A small class-conditioned image flow-matching model, trained from scratch: num experts 16, batches of 64.
Rows from block 3 of a small class-conditioned image flow-matching model, named by matrix and row number. Rows with one number within an expert belong to one neuron, the router's apart. Each number is 500 + 50 x the weight over its row's rms, rounded and kept within 0 to 999. All counts start at 0. Numbers have three digits each.
Before each expert's rows are labels from the 100 images, of 14976 (inputs lightly noised), where the router gives the expert most weight on average: "strongest on" is what is common among them; "lies over" is the class under the peak. Only what is clearly more common there than usual is listed. The data: Sentinel-2 satellite tiles (TerraMesh). In brackets: how many of the 100.
# router: router (model.blocks.3.mlp.router.weight, 16x192, trained with AdamW), inputs 0-191
# gate: expert gate (model.blocks.3.mlp.gate, 16x96x192), inputs 0-191
# up: expert up (model.blocks.3.mlp.up, 16x96x192), inputs 0-191
# down: expert down (model.blocks.3.mlp.down, 16x192x96, transposed), outputs 0-191

# expert 7
strongest on: snow or ice (97); main land cover: snow or ice (96)
lies over: snow or ice (96)
router.7:337463445535522460560568489407583552555539529420462497485500481521535455457577404497438582504365474493566499540410384458514491554442513464476595430488526444456458514489562530549516464529468495483501460559538465533486498548456510544408481497523524556537415574413574502425569524424500531465493397624547605456512550523595454534494491489520488491446566463582501464464473438508447517512499552556542476498430503486536453530498476543487517547610559439475521576542581398581520492427443524482483537528505526595482457481478474459457509570474534551477507505473467514514473483519563426493
gate.0:524402476468528496477592432523472516477514461487495499465452462484529503511477512488499461497609450493493493483533564458529516502525517514522507474476535432525538472618463396522430448540342538486570450413513497553529518443491414626552513505506532526469467508461502503502469607566482569494476570508505511519497422462489510532439475526479513505581509533527500396479506535470568473411473539398474454540477443537585493529486497402498526526418468467541539389569374433517503508599465627410424503453523360541369425540522537518444547454538518439488424514446502464476561503477472503477
up.0:475379482501477542422527432507453549401522517520500503483451433619557441471508501495454508462633535552453511455508512436453512489552480523492494472483522443494521411584377445519453436447369447487537491459511471546527477424480454573556450508499512516487495597500453499532471613515447471512499503488489580437483562511511462509428513543450551527518485501500498503481481457528573471499442451365583517526526479494540459475494495495472522507534456486534537418543338428464504537544515539475443545498441327489390563539452508479361516470528489462478437496451376453474492475485505532486
down.0:559538491457486515443403478536477455433516547572569519514498509455476501559425448566458493423496509635457440551450498479439497564479537460441480513400462567494405496533465558587448482596492540456573502543498470395556503490479482432535489545503498507508508460466422545460493537412418508480481490531487485416515464534542459531454487670560532544533496486477506469445428495478559485571483593450630390536523477524415505508517462482431497577581507480493496416424667567472431517530542511497540495566500524580461509494536447586499522527481530538552510544437526480468559502493510498403
gate.1:489494468506563505535493551454615522439495509515356530452523504432382558494477491514493503583466480498463526407554517550495498492567497529514501448484503597539543505496596515492630547608595459471527526562499484501571575519568354402400569442493476489499405501480538540424486510567539560453538513504399525547460439486483478537562453572465473518575464611497482542472496484484531493467508479492517478527559597527515539524492558514508524498464453513513465382460378566510487552555573536544573588571399430480481497468505507567441476544479458446403507521513455475509515511494539489471
up.1:554369550459420464535452423513447469501560495427552496509377511597540415521467573493532539396468485552492573488490435469502547523455570504497526511448515425472433429500408508530376472442482520502477474392486572543458468512439579583560429551533507496489601511541495522608550495443459492460485470555552521463536531479530539520524550414520471476404551488491515481526487546533433513533453462474545525432444405488569547476521477536466467451542556482488536558484607518505510448496420477582410426424579478487398462471510493556548537499576531576586514514516453511536398543518469501500
down.1:524547418549452506486496576522459437493517441544592499407515508426463492509533555512528481437498513434494469544422530490534525501531493480513484505390479544485442570525478425547401464532409481569559480548501535473478524543597551558604479479499534495489589545469418466452563574561537527502499497538399521475501496554484466559594487414463537451459529433536475518677540514486517523445460482387413487480500426522557472541510564405467574559535512507463475409455583517548524444540507487387608512469578478540429570484481483473501595494497518591538517610484533491478485521483496498587
gate.2:445525524512524509446459485509516483601529483459423518394524537335601541524573447521531489573613463469517518549408530483532492499450531514531522511460480518506530514395484492418557491490404518495557530514510455531401524531395464580493519501477465519491519445567525445523513601455526529498501493445398584480492432499486505580498540449520487496498471459504533610438392596490595486446449584522573488452487508536532535495516629502518439490399541474482532683484575456521559575578456509417486478508552559500510459563508540549493461469509512519509501538460495495567493418498491471510
up.2:603462445521497487549452527494474553380498519557583479589460457645418449475438483493470516476426597491488486488602461554450521522564480501481490486500518492510440471493509518571424574501570531501448477506493520472565472516581553439566429473552528505497464558421427524523542437595414485498493488558645425484513526538512488488479465482457512515527547498522460441492552445528393513541527399396434511586527492442375490512472387487530585550505414507504462347512471539475459418463575508575477446556421449467528495460498448531481499523491456506519462483512530493430542552487520527494
down.2:470531511448511486546472455437478563545512547488583497546487464392573491504418557471454465464495503456618459464415559481457509471540501528481467500515497604493555403506522509492453529670602509489489453470530548537524536531443517456592493491540507501513477398450445489550537498412429514526505500569491468402511432474453499507497494471475576535489418555509462561457423511461510481551569567476520503466491551521606518497512480424481463430502544485465500477613673453520562626492492459472522505516399528456486523569527539483507515520499507572501485413439340492580483425492479464456
gate.3:416543482511519524455489480528449475394526573479470512465483532408515524450467537532383516511545396411516446492533507514378532432490488492510468452400467404480531501402535545432503457405550545478489535589507519531545517523473446495434493501479480512526486449536534502514452457404405459633514495582505500513490530461481448421505446488503483502536524550486458618474473401483443462575520509382540502466544514502432489454507583606493478496583536504516504432566353434493486544507573432524622511452480494541482529499443534501557500444471502554521477451460556484543527541500357442472
up.3:429483536537558524458466490532258495375509542501426516485544486411543501502427525492486557553608396539540513541465497560338569508481463540494490503451465436525493548428499558484557495500451571519529511559462503509513500556499415531398477524528506490483483462541609549548566515470419478493476466482487463511537464375502513436482563509505439510463612529494499577469517445502458494529543477533540487466484556497488511506520531614565447617574455541495499459590527489519525471537484437566543564439472607574403465530517506527522499496488538567527489497505535469517562465519450497538
down.3:502587555579401511520439504647459431515456408392534494441598552528522519463469536426477508468545329578597504560501468437552499499547563411441466514497521593510475557429456400470458524428400476440444480534516632501530526471499506538543506489461494509545434550446583510527378488420587460477507473559539560482499471413467527430551459455520422547488499422508495452407569464522512475516580484524497505459508480524429491509498586512487416563536520481494490444445435553505512476463533574529484516512490533485494495479483483559499510472516477454522492564486544508427468520490563500411
gate.4:564475489553476510531497470509518480472516596483349479521484514445515584451536412487532450514495503440476446600568502470434483501573498523492514530484478533500495562510458620539483501537467477482457484512477451553466481514488475565559531498490496516484210588546486550398486435577511474454518493580419552525530455465530468513437476513514441507480468535541486517543537469472507510402460554531562436582477548546484500518502478487540542577562463549477507547574586512542512454509505492545498467561508484527485765498539502499527494545478482497489480502502537527544522454507473466481
up.4:442497504476507489469508518511483527568482436511572517505493515504462500507466459507455598444505527489482485436450513532492545489442465406492496483473525468495496382490588483418506411460489541510508504530523592482509477461400461426398500486518528491493822426514482461524432507498470560539500519427497400421462590547497489478598528489474524489544530449485489478478476493480503519561559501492514417430537511448561518475491433512469461449487519456511493472478462514455470536426498545453455528509508429510434254545441478492522517482487536482540534479479470465472481554469508508445
down.4:534631537443510494491550408490518509491494463508481520490456507460432498519572542503431687562517565477537524454584524492492505512526577549478516555462511494478527479486478524488504471484468548510468494544467577526534479510427459470488634483519484515497730495504526499480467486533429481479483497438429516488507515479453516334436500569494545429457413512467497452458548473569511479519498534536586510515484521500491530506491449496519522467475485466312484568433561519488464472515506504567412519513542574483437364485483524481489473450501496498449514393488507527654529527521431495477

# expert 12
strongest on: main land cover: crops (50)
lies over: crops (40)
router.12:395462470546440464514581451457529466466544570576409512438634505534535619475598523476542515536465381532527527466491451466515476487435520531497559458563522496469535497482567395630456548544447463517467517507529552564444542487552527575615562433507508555557476538481523513508525446474483526433485485495467338538535504503494464510446534354527586457458573505514478512535554452532584471588468499463492422517448534486588430493531628522500494534502515505471521488558432501520485438540452477553396458476540491558553515506523500524440453514506442516523484536482609523533539453514507422487
gate.0:460507510425435533551451466574534473460504527526665475366545508526545434499542546527469531414527605430467450415478484529543556533529473570489479567572467498479523490535521505443501698374447490497502504467508428452508520538453602485497483530498508505508623473513350474451514525497492534541536486471488485375524538464520454488490569522503568488419517507519498443444400508532580503480535566586514490486496552515471456485522550531518491482479513536506459608488510470492531554445499553511485420431520604389570530514522474538476535526477498431584523582504459493487585475521528531529
up.0:425523489429576539531460455440534648580540531505642483532569467470454547514444618491499461443533398490527419482580496419520466535360496522482487528534510526493472459498513501471474655611443524477496510480523510510463495542558477458531458487501466491514605496528387501365478658479533421517543478467503599454531506530530487425525522582514470505454537515522501556532542504519621497551516477507529519489482449527542452526527531514478426583539489520513511553459503500518491484501478478601496547611541537582516556464520488425634488515461480506529525529525436519449483490532513513530
down.0:448544500603560486445582476398459566469517485425634489497500529517504503496503434516558593520563494559476507565497389532481486487451520402491491486439474404481452574502467425484541492506641476493531482450495436507472568541505521511561498538481490495511522397417459532564490444580602502552515510459523571511507553450497487414476485389479492574509258455487501421504454439514556527534520562543510510491517528524459482489512561528533571481585505527500499515459394573504523523537478530432528489526435455481559470469484528522516495462483532498402478502492428496377541488556517513560
gate.1:415474556472578470541492586517483433614505581528679473489462535728346438481368534505520499467462361473502465420547456504518550521532507534505493538493527499465488479505477532614446550498497449501551494462501523527523483508484472506518523488508488473534529484457609471527546428441523565502502495510491488694525544550468504470530561514496517473483493338495502424495546537492495491556521499517477586519483442513497473505511508453518457411525483502482483594421465542493485493548474516474495525487531507488528546415532484545431471511483422448446518494527495520448434495510519494534
up.1:456465517532533472450555510516558557602489560546494484479508557639721529477431650522523495470510509470537621549407468582434444538461517498493474526453487490503505434546403484506503479500566455493492488562523563475507469581536511464569497484525479458514497414503434507545578490413472568524507454412494499581517431494497509567576555526521553475401483436508480509496480495513474477580463482406518426475467457498551482530523493465508456535463501519501494426433527514525531433469465493507443508560660548457522526424552453523327477526463500538506511498540563507512440528508474486524
down.1:469501514437478498638505464429387501516517486460437496494445498511657501487491353411459524503573511578487312551646433517508496497498570545529511506483484516503517509495514405578464449511570523493540494507506410521442527470550493554519512514493511501512496437501526496415427508571511563479485490647435450598513584506486500547517484495496532511510467482491493497475560570504493498518532507447468542538467485499585530490493553587510496550459492513540525520452660465477427490486488625488501510465602382512447497559501496468483599491493497570483487493503530486512605525494546483519
gate.2:500437468469562528472513544504583589593470576474361505447468539582505565518497655500415479364459398410535540543569519509461509471454520547493491462547485611449507562540486476457469465546585473501576567511514472545413500481492551513535498498500512509514584421402530497641473539442395557453496467454480484456507541503508488526460464581528564528478501487509499464524540441520513485582611593565585480426505510485588495478528462418511497500547453510457460573431508462479499482480462565454443489522493523456530566555492522460441622479476491454467519498536404479498526449500505524562
up.2:530477487440554526423528522503591580616486570500338511424501501563491589503434605505418510334523352429542521499561520493478538462410508523480475490547480597465520520500503491455483507470566464492544527495502527548424470476518550479544538464476538497507550394387589488602466544447387538518487500485546423500508547523451481547466468539519571525493505495480483450522498448489534476597574665547553562422518477485580501492510445423513453495517459525457454536438471420461458441477454556470451495515469533499523527540476495470505572472484522440500511495522413498485547471476474518555
down.2:550476498465596491617581483514445481493475502539432503555567498371479468499504489473389460436542484575495468472410503513560521548500529495483516486529513533497511452495500391439460498478587500545471501519506573549553499614406392600449471540509474498444442493431557517519421469477556530479493558577618533516518509539457526524467516483472506509489497534484520419460547621483540483512340428460520537508490537500403506504481414531479422542639520505533504510498557526464492492552476446527515486551568325478492495508535485407444533539478502546365514554498491472483529461525450520553
gate.3:623482529532433492452544464495473472419514524487476504517476438578601481505514413490590493422535492443469406544391454514479509516489490495493504498529497490460483382509539469478502512580541523497514514488486519465501456535493538477452470540486496489461472501422633529478546489544489486533479505476464470441513634509478516450489499438503491482491526620510507520468595386464491491516511402612520624499486461467514507496501503500495560453326516494487496561495418506511561474559476531480469613396668529526526531579507476516680541494491476430460492479476585476542432451481513490489
up.3:380488511469571525506506538496497430611504457512485511452500557303416521503517458482445507651470491513502616605549554470510552481543492518502503491569491459531513625533427592547487511443432500530508496439492495522461561430506475524591491535507523525505525491509456484643409506433478519460483525504517503495488431524511500550455475495492517520521542369483502481514499610504500514486519626425465522515530504507402517496481507466507503531529488490489489455523609434497447527472524465492403473558438454508433610357472544520335506476515472455556492495499529515483522495499487523523
down.3:506485524468472504473556530464550594443488469465563502455532500617350491513570543532485435548525431630471413582430534470503452506466517438494504502474511377485493550516491452461479475504493506497563493557505483510469498422560456455426560483494487499491498514515492489491640498607501547528491497645466507498514450617503493557512501563496554498556601658471511465454416577506457476510491515510517510492518533477536496486487414467512489504297471494491480493596419452446415483526482527592510509417470400533548535516463491471459490514496487440516514497463524508592585524497448494503
gate.4:551588441585487506471549551481518467474463508552387470404514408461484451479470496471554534486502547431437449507550562555442457525544489518457446498635505546516550573461536528520519526534440615510480522440551618442352504456512589514488400504490461520535573397492497530449598391530475566531539445443558494475547431530487478513485448500472511495491532487510486516429572533516497491514570584545437512376479420440464464500500563380512437586468508487536515513568509556460554518452475581475452392496589466484499493503517493494420433494502475564484469470518519508531499405446443490501
up.4:486662409393465482469465422456493522499482454571464503484492496535419463547455548527513453588520498463533526484504546571419444520576485455491496445565490615463500578471454545445535492383397547502515480566461425489484473406558666595491604467430465502470509549507512544500511547466471561523534531465591351498521516581543505420486508468487537527473434495491509476518421558443497471442460501491578566409491491473544567503465477487444489467499503473476474584520556527475413535418474576464562403496435515412501472530497521527481491497482555525572509478466452485491578516486510464492
down.4:491489547531563513484541463557489615485515409518432543506527451460575479451462554531500516563429552506492629466434491460401415489374540501482463462522464589528532457485450533508477498498569547438546544526513390491505556555521471530514538508471550550492485437487489465529481544478442506489537478471523507489473594592467511582589463444513603549447488495504525567534521524470411549508527320517587487514492429499446495475497621517558500397490508497551539542493498447561388555514505405475574566506513517488502549544600473448361489539492512484493549396466489527445463535560546482495

# expert 14
strongest on: main land cover: water (48); main land cover: bare ground (41)
lies over: water (47); bare ground (42)
router.14:397529436453443462532513510428493561488546538493489549555545488503462493501478422514414521561453401535576500535582375459507446532486452405503574404462495386498497461519493484493428485586445483481557468510553486481514514505402506484400563502519513509508417611501511493475659542562546597458457419541526427477483544515517477544532541529516487439458567476554500475520463463517497487479543495475579559388445494503595454531538506435492474499559487454496514501491492415551353520454450494435411453395466572473442437569519459452473470592452471518501517502497545498431537456516554459472
gate.2:595550499543562495561535371465474479440456496539602552513602434501548537551533408516566415452510434501502410525456465401500501523492485562532505454452560534512419481466640476511483456469483518505546458593540543477492397577490430568506528597543495531472448369465496455447533488570562510547511515507492518598472566480477534508445549483483510521477547404542533387499510436510491520447552521500490395502474595490478523573506509463477447434495517474511525583490570516487578555476518506513356451594505399507529530533529493470538544492456521558487498454514412505592529468496571505487
up.2:437404434492463502565467572522521559541496545491430463467459615451467488464472581499479609548496534528515527521530523533487483459509523484494496512505452461495581450549402549486450504507478447502440520373472514529587593402475536435545520380482497481525616600487486560542429526459452430465501500503433463466512464487510466496593519559502507505510439644454470627501570570516523475597530407508536586534521530522519468431495481509510535571533507542474451412519500425502440530515484471563621500433536680459479473474512508441495472525517512506524533499531586488439444500523439495518
down.2:565493521466477492552521466510490547446418493492461531482517482489526497569469536446600517565476513528502520421455464595534471455417495478467548396533457527487458445517443496493457532411485460517473542463505561462445463549524588500559549441458522498459445497520444514538455426495482537401528567483655502547498519533428489460517516538554515660596483500547562462626505562563525503490468369605486382500563551503527481454544518580549518544474519492587462438560484563542511463446506388426465534519431572480444543486511490534553487492491569487508416555508516508532400609481505524572
gate.3:482522448498482499379497424503552535427471398470535467468516492600472494488483510483524519406673448475520494540558497588400558551427434539482458559468526586449506478526533592490524483603494484521538501454461441488547517473493450572517500468468474491526512452543538506578420586549443435523536553427532457574569628440490490513396556548511491482532467653539479517524517418507591501526516448509517478503471555494408464509506495561530513546477482539450473518449513481523448525653498674512520510492479562470527495478548471528517489551459427516516494549493572504454500417541485518478
up.3:548502591524402529457538543496525453607499505550597521529454557528543526504532643472423454487572468480513438536624442572521502510448534430481494498433523510506573573561542442473508506537431513526507507433518373476459517597491473526443553465512486502480485585660430521475430591470438468507497482420504486440511516527505514488519556337495503474492563586487497565467502561491543495554490492566496528480489540475467436484528468469501501545489527510484507550463544438462475377498448540415517438600517447485447489562492497421389619487498567441478481516499467506509495566496599500509
down.3:555447575452445520419407593524510526455445524481417504509425492446505510508584578535476565443451542383482457554399463490535506440458517519522526490475506419465443539490462475576530487477562516475543483522490466491437499455477569570526493527559505517482486654506544491363622584463486487524521476407525555401490494563528487433485511532452495474474479549513513549479548486502533488446582634544583519444511463483537515495491530476515409507531512533564504489394507500541479377450476530562528578522354589536418490444512440508457428491466496615545510454498497515552448522524484508518
gate.4:534542529546493522410469613495486492529455577481462487518559409424624550503503561519498571499453498538499497522407535586566436517479489474478509531455520508512508414421497529500610551519541504491515487598523508567522528512505566546532506489527534510518553549623511466459426516444498519442513523358447509585496530518578493462506505528517446505468443461520496600519493465494492513452419458617529448433499505497524488521481407360537477477523500532478476709406398477495486502493519476435533546467500490529537471518506473320491517526499497536448512529509411519449470492494532496593
up.4:398547465406566513472473451457480456595499472552523516473516531457540583529462428509496506577508588481433621375497484591405423513570468513477510475392550490462506526647503509508448482588433452487536462564490436460530453533496474500569535477511470513497507437498531573455510458432457488531537486365563502518503482510524506449429538381493486516520475464484506527496480502507541485614563552482568491486508476488440497516514430400487430518485533495503449513498525455492518471589491420463501487411503386665451501415499493603460537471503515472529541530487506460444395570514549503524
down.4:436603517512457514528514359503526533536524429521459488490550561622457536457375467541493491536407569528487481525482558397606449542505512542525484483469505534512532565491482568660522476516435601466579493641546577477532467477519490597514567500515514472504486518624484490437468507500393534449515577456585494473500423528560534550517525487394540485475414533508448599403541492464518511490470469539431522516479484506510485507516497475479499515407474528540460396577480498467489512515495428512427507540405556502573474590456444478472495496513508551525543486518511498426479463487501514607
gate.5:481512466460453472445425423511540533601515437532447480562517584507554480525526509497528470512555481365512529481527538526525526509467521528477525504517432457485513557516586430493506534546518459456600561541480533570526600503473491575536566438485465453548469552493608585506534548549381533501515556440558527386556593495471532547512512548520573489445426525510492591617550449493476497491494576397461584669492419466607573531522487400536515450512508518525502502568455442482438581489487482518501512454528496573466457469514467533506395494514485433492507460526423499593482440496554537547
up.5:553400421466359440493605457517508506476463449435569482527415589529487496497534459480615523492486540522474475523465466421456500554497539524470477595503497598428481500418536502463442631535444452514489458477483484506512545576421534617540567514449521425522475525469602394550424533575486588397501542468532454511515578545516495568447551518544404429487472402477465492523547452430510494493528528541451458538461430528565502489502484471507484484485541462461512491479474542486512505458446625498545457423502478522609413453529498436570498508519521468455489497447459530523376433491492482536
down.5:429495503488356506538476444532497469443462577502452485442515525398494535444528505465529456573444636577579473615582585490502539462547545452449573451496495538465462458387591531497524483528490439572499504520536472499531517484440481556553506460527525484484560495524455537538553503429583584457484439406417528507488502476433527536481523444508450483458477463479527525596421520425596560511436415466548427572478517486515553461508539485543532543480503475499477487548464589541478475413512467424431474555495466501524476403461465467414450427482486486593444564565416538514423430529599526529
gate.6:535494500561510514505502467476497569504500523492497478440577476494545504492430518491511496402529495477492411522633523514489535488493466559501510529496472414489496618538511534530513483438573486522484488469496603485547527414526486498574503522475541514527487507476420490576610415438446471505493519390477414411491537514483504539479487577510546512523552489481504573575628397518547513461540473509483471532501490504457490485487446468508602454406498501474491619511500568480527498561499470560426496435336531450562679470506511481466493504503444449580517490526715499500562490498431521522
up.6:557459464506585516512509509488549467614504538541622461431561532382520463508484629499476541461517485466460418508574539529493556505463457549483525533473495411493504609543566437499497578373541500501450499466484529485500532412495409508537507522473519524531598525603435484503567439374423432511515517430509491495496507525481489564479488509519561522530493549482520495612620438517541521487555525521466493518514537500477482484485463477497524376304478496496479625534461531452497465546492527533550447510323433500546501487500503527460529510498422448507539521519578501505504514490446513517
down.6:716478478470453528525527540462553479551491510512537493512489520500495501499383426468515401447562512394436585448381487480479495527473467464492485526285479466492496516519511543549530456501595496496463502531482413501538512468439372570485500482482500490485520584436433510585649507518475482517505513617437465511506481465489503513528494422508546468460499439475495473491435542491510501498568509566492509482518510518450504502512492506472556550422493513500495495464444495508508561543499456449509485661399606504469480483504518488490471463502500554504505448500589505488492328490531489538

# expert 4
strongest on: main land cover: water (34)
lies over: water (34)
router.4:379545491605581477513539561499495505588473482572371447525507568361555518499456508485465565452493403581499514476578487502453414489463520459502581533638511500504483543519494531444491484492498490527444508522531556494475534432478456520522570508453532529581430465503487560481504479510471537525469464538443537532505417496468442536456440587527484476432468399554482469506497443557562513526489599367514488454451533572565459505481483452487486524565489507433533408544586464561455470598468542501593481480473405516527522474566483536424471582433396511495552511500392528487577446524482477567
gate.2:421563570551405485475509522543580576478500520485525449467499485610505568499522533517555422503503484456543505595505530576498519520458547562551548520440509542484549476512409500513509660512513436450540522535459511546455458426548482556499508433459499510517507510459558514578563538502566532521535487502525576519523512466454518488610578523525496517602380508476527541511479486488480479533524518501507480488482251492514480511484539524475333480537516505504454479451580533508535437524479637586482526520484454487476375576576480454454426528502494499466484518569526500493461584464438509524
up.2:516493455497520543541531408496427461498544521470526562537530488421515488546480536468484583516437426583502574442471532501490495485554455520468463452577475458489471512510607474484488255527489507510400548386518464405531507515456457447509504534521506520492427580509458578447419484467402451543472531498545490462485537502545502547408403537491521487448570498522511472562510401533502506483523485549473530479520623536460503463545522468489639559496608485521546505456437529493465514528526398508571500554500548442488636477439556477528553459498587442569510494441476500533501456535428536487
down.2:502479477534471464487426489509450474477497534572383523454538503537489496523492411466474603475369474520446441436518541504519471504461393392435523555549552512515530557554448454567560544493598510531502500545497528500444514461616592453480656513502499473544410428363426589553519521465514479532518491474398539531504566503438487475423510504505497331494461479525524418479535474438440505477465516517568512503541546497491452520484472552531471522483467514436463529563489452505490587544459540534544469526521508589510581542483440510474501510505492529448516633570505524489404410453497511408
gate.3:526452483512423493351603469495451524562426571541426500495553558523523457516509527494544575560526417478500500440511473473433451522542489497510500538512510501478544646477464543433475531656572523503524522442492393498497497567476525537472476486481533500484562519542423384585476474566475499491500465502508387533505551444527476551514469503477460479511459509490490511380557596529573526370601337399457425483457464484438494460488512517482497494475547481475499499484479531482406416539487482471572455520465548487620572482509502424447467514533532457493467532488447498399439536486511506472
up.3:521518532536583529523340487499484557459519543399606461570532417526452541485577560487456517454496577464524377590451514591597536521519577509444477456517454418529553499502565533651444494397468529523461510507500543424450539482476480479602421506518490490480457623404584543514484497499488585471478536473437489558490564546508493423525477508531565510435523482553496508586464391499468506506467638552462507480504437473505488502553439528555475544493539491490471536520591522496559462480470528564501601474505550415456497551504487520485549475476442552506506501511532461481570516500402529538
down.3:505513539428551445503477489515397563495464572496545503398450471508499487544484477485585372464459494546569509445410489524444512507518573421459480501573492668463552481625518482532469540554557431438515508541483517491540439605462556508622523471448504476529515450483539536427519500480434559453500475471428515516469471515573498488456486342457539446539473555486522451492452546455448512523660525433562444472507566518510510482507398469520445573515493520475527470402532467524430432528472507476433498523426422561576522488465391561448463506495486508455519438488532517430537442525491553499
gate.4:455379509527477469529498485470509482722478409501526466530529538463434448480420496497484539614484465515508502424640514496560542519439538512478487510569553434509483364572508520471472472515514475510472496534513538474514482408461483481472497503513501494544526513483457491541578456511410520542500484639435443639511489529504500511455440459489510492486545449508480416432557490518587493558501402529480504514477498530525503526523397537497466489543535489497503672451544491507500427600472511542566545571371499557367481510523525498502470506488507388558514510506515508453482545519510520533
up.4:529438499550454464502475467454452396568475489499391456426545524496394407483462492508487472590534524463494435413666520483505545503445477559493500516572535419527472463602468582493447437594532440511454484532497527466535522415440543530490461488479515490547471463408448547577502512471427491540502485560461437541498595525501496510432443426495476511493533440495484461425580523531584488509507455669467494562486530548523504517499437539481460473530517481487496729476514525496503391581481445518571442509430436455424542524529548506486433504498505481569516503495518502503480521508522497456
down.4:381492541509497509507480518500584557380412476595493505477525471534426496504334538494494520487562460378541507598440481521493515499540401424503491491395504522505497563504513513484520468569511509497531505542494501481505515501498478529562489508505490515515560396467488497618547542468575436479488474632402544248490419475532492520515503538513462469477566518499490513486506440538550500553531454619535545453488537504521507505483492538495483467554506489517513464679425475493529552542499508452596483579409585562533512514490482529497495557517492557467497533516530502459501492501482489471
gate.5:481447633497443447493442514482444539550514565495425513622466514505387506522481489499585422576496387530513413468490440481478490552506586542471482482518503424537519457624501503554404468359481540504542516551510485501506478540463499550555456484522472485506493438510498537535593446492564559538512464488513470547555477577519542471505595423519546468537520440482524489498671522484441487485458523458452464501478456438506509538527457592534483525451537485511484603512483496463519502528495551575639503424586410436634423516503481398498546487504446518470491460494594527479562480480508465551
up.5:472488573573480446420410504498410504543478574529387509568485520434455470502542484500525413489514489408544491513478490453468473507575582487505523465554512547534528430637411477530360444385610571499492524521513446533510502483535455557514459452513503505528459524426448540596518509513610527516490470497549451464508497568505518470485549436507548481559484558477512503566524569514437484468482474412461506489516458477445535510502548540514545472458480503520481596545450564445510513434529558563615595455557376578620433505515464353433538490545473449515486454516500534503497486458538442557
down.5:410474471420548485507476514603630396497519539481400503470503498485440518538548534518577528499478488497538588549683537482381470431451506600478489553530525508499520519479499539490530480556526551379392463519515491491559520606507529506464477443494462499496563603541466490504366492504533488430519505467534438496470465465476530402531518474509467456487543486498545574537441509506499513483533463594545569530513545527497482504516570389475567533564500549417494498471457433540368497441517454570534466487411428502495546455502454472426543483488471488493485536536385479453563536478449524591
gate.6:405532476416497488469573569492440547612523419501541518527538423530491570528349420492492446637477557481432464456500547584476431487523514453488501427480494475473497491500580560427517633409536573508518458511480442431545462436554421430502467483509482514470534432572586489542498505395448493475476511495465528570499473601506512537451470515493509496508477415509518400509486464466477492448473573535548439465475445468550518483518439469493528439531467486495480620511510553492478574536467387498550545623447663504496450572465494515598515481493497472503515461471476475430524501496527456511
up.6:386516528471520513420555526480469393495503460572593531331501449398470540497599452514442525438475392455459528447477493588609524482532529508513514466462455499470514555564474482565517595463433519530504489470490476497493491541512644477523481523518505514488443502399531448488541474553530525521486511521432478624484464511480521501528514420494568529529432421519527503578436416500495514502508456522508484521517538502526480477522540431510423387616453525473472520534497477512458510515485367424371614479484550649498528399494523483448531502478509451501511472518527511494505582507537484560
down.6:448526499525477515376504534447475390595523539447551524518531531411536519482529358507449380440482427421518401449465485455510502576580514529500503474559531541491482481454524508558506454541530517543528521512525464502467495480513615411583479520503489492494594620486477515562385478457537504520496474604563519517518484543486504457392524519510454481548605568494498547613438417439473477475470434365485506509482605487553512519505527481479509558512522519593519371491542531505600440457479464445397491431507436493500501456509556485458445497491508487569498542523576493449519525503556473458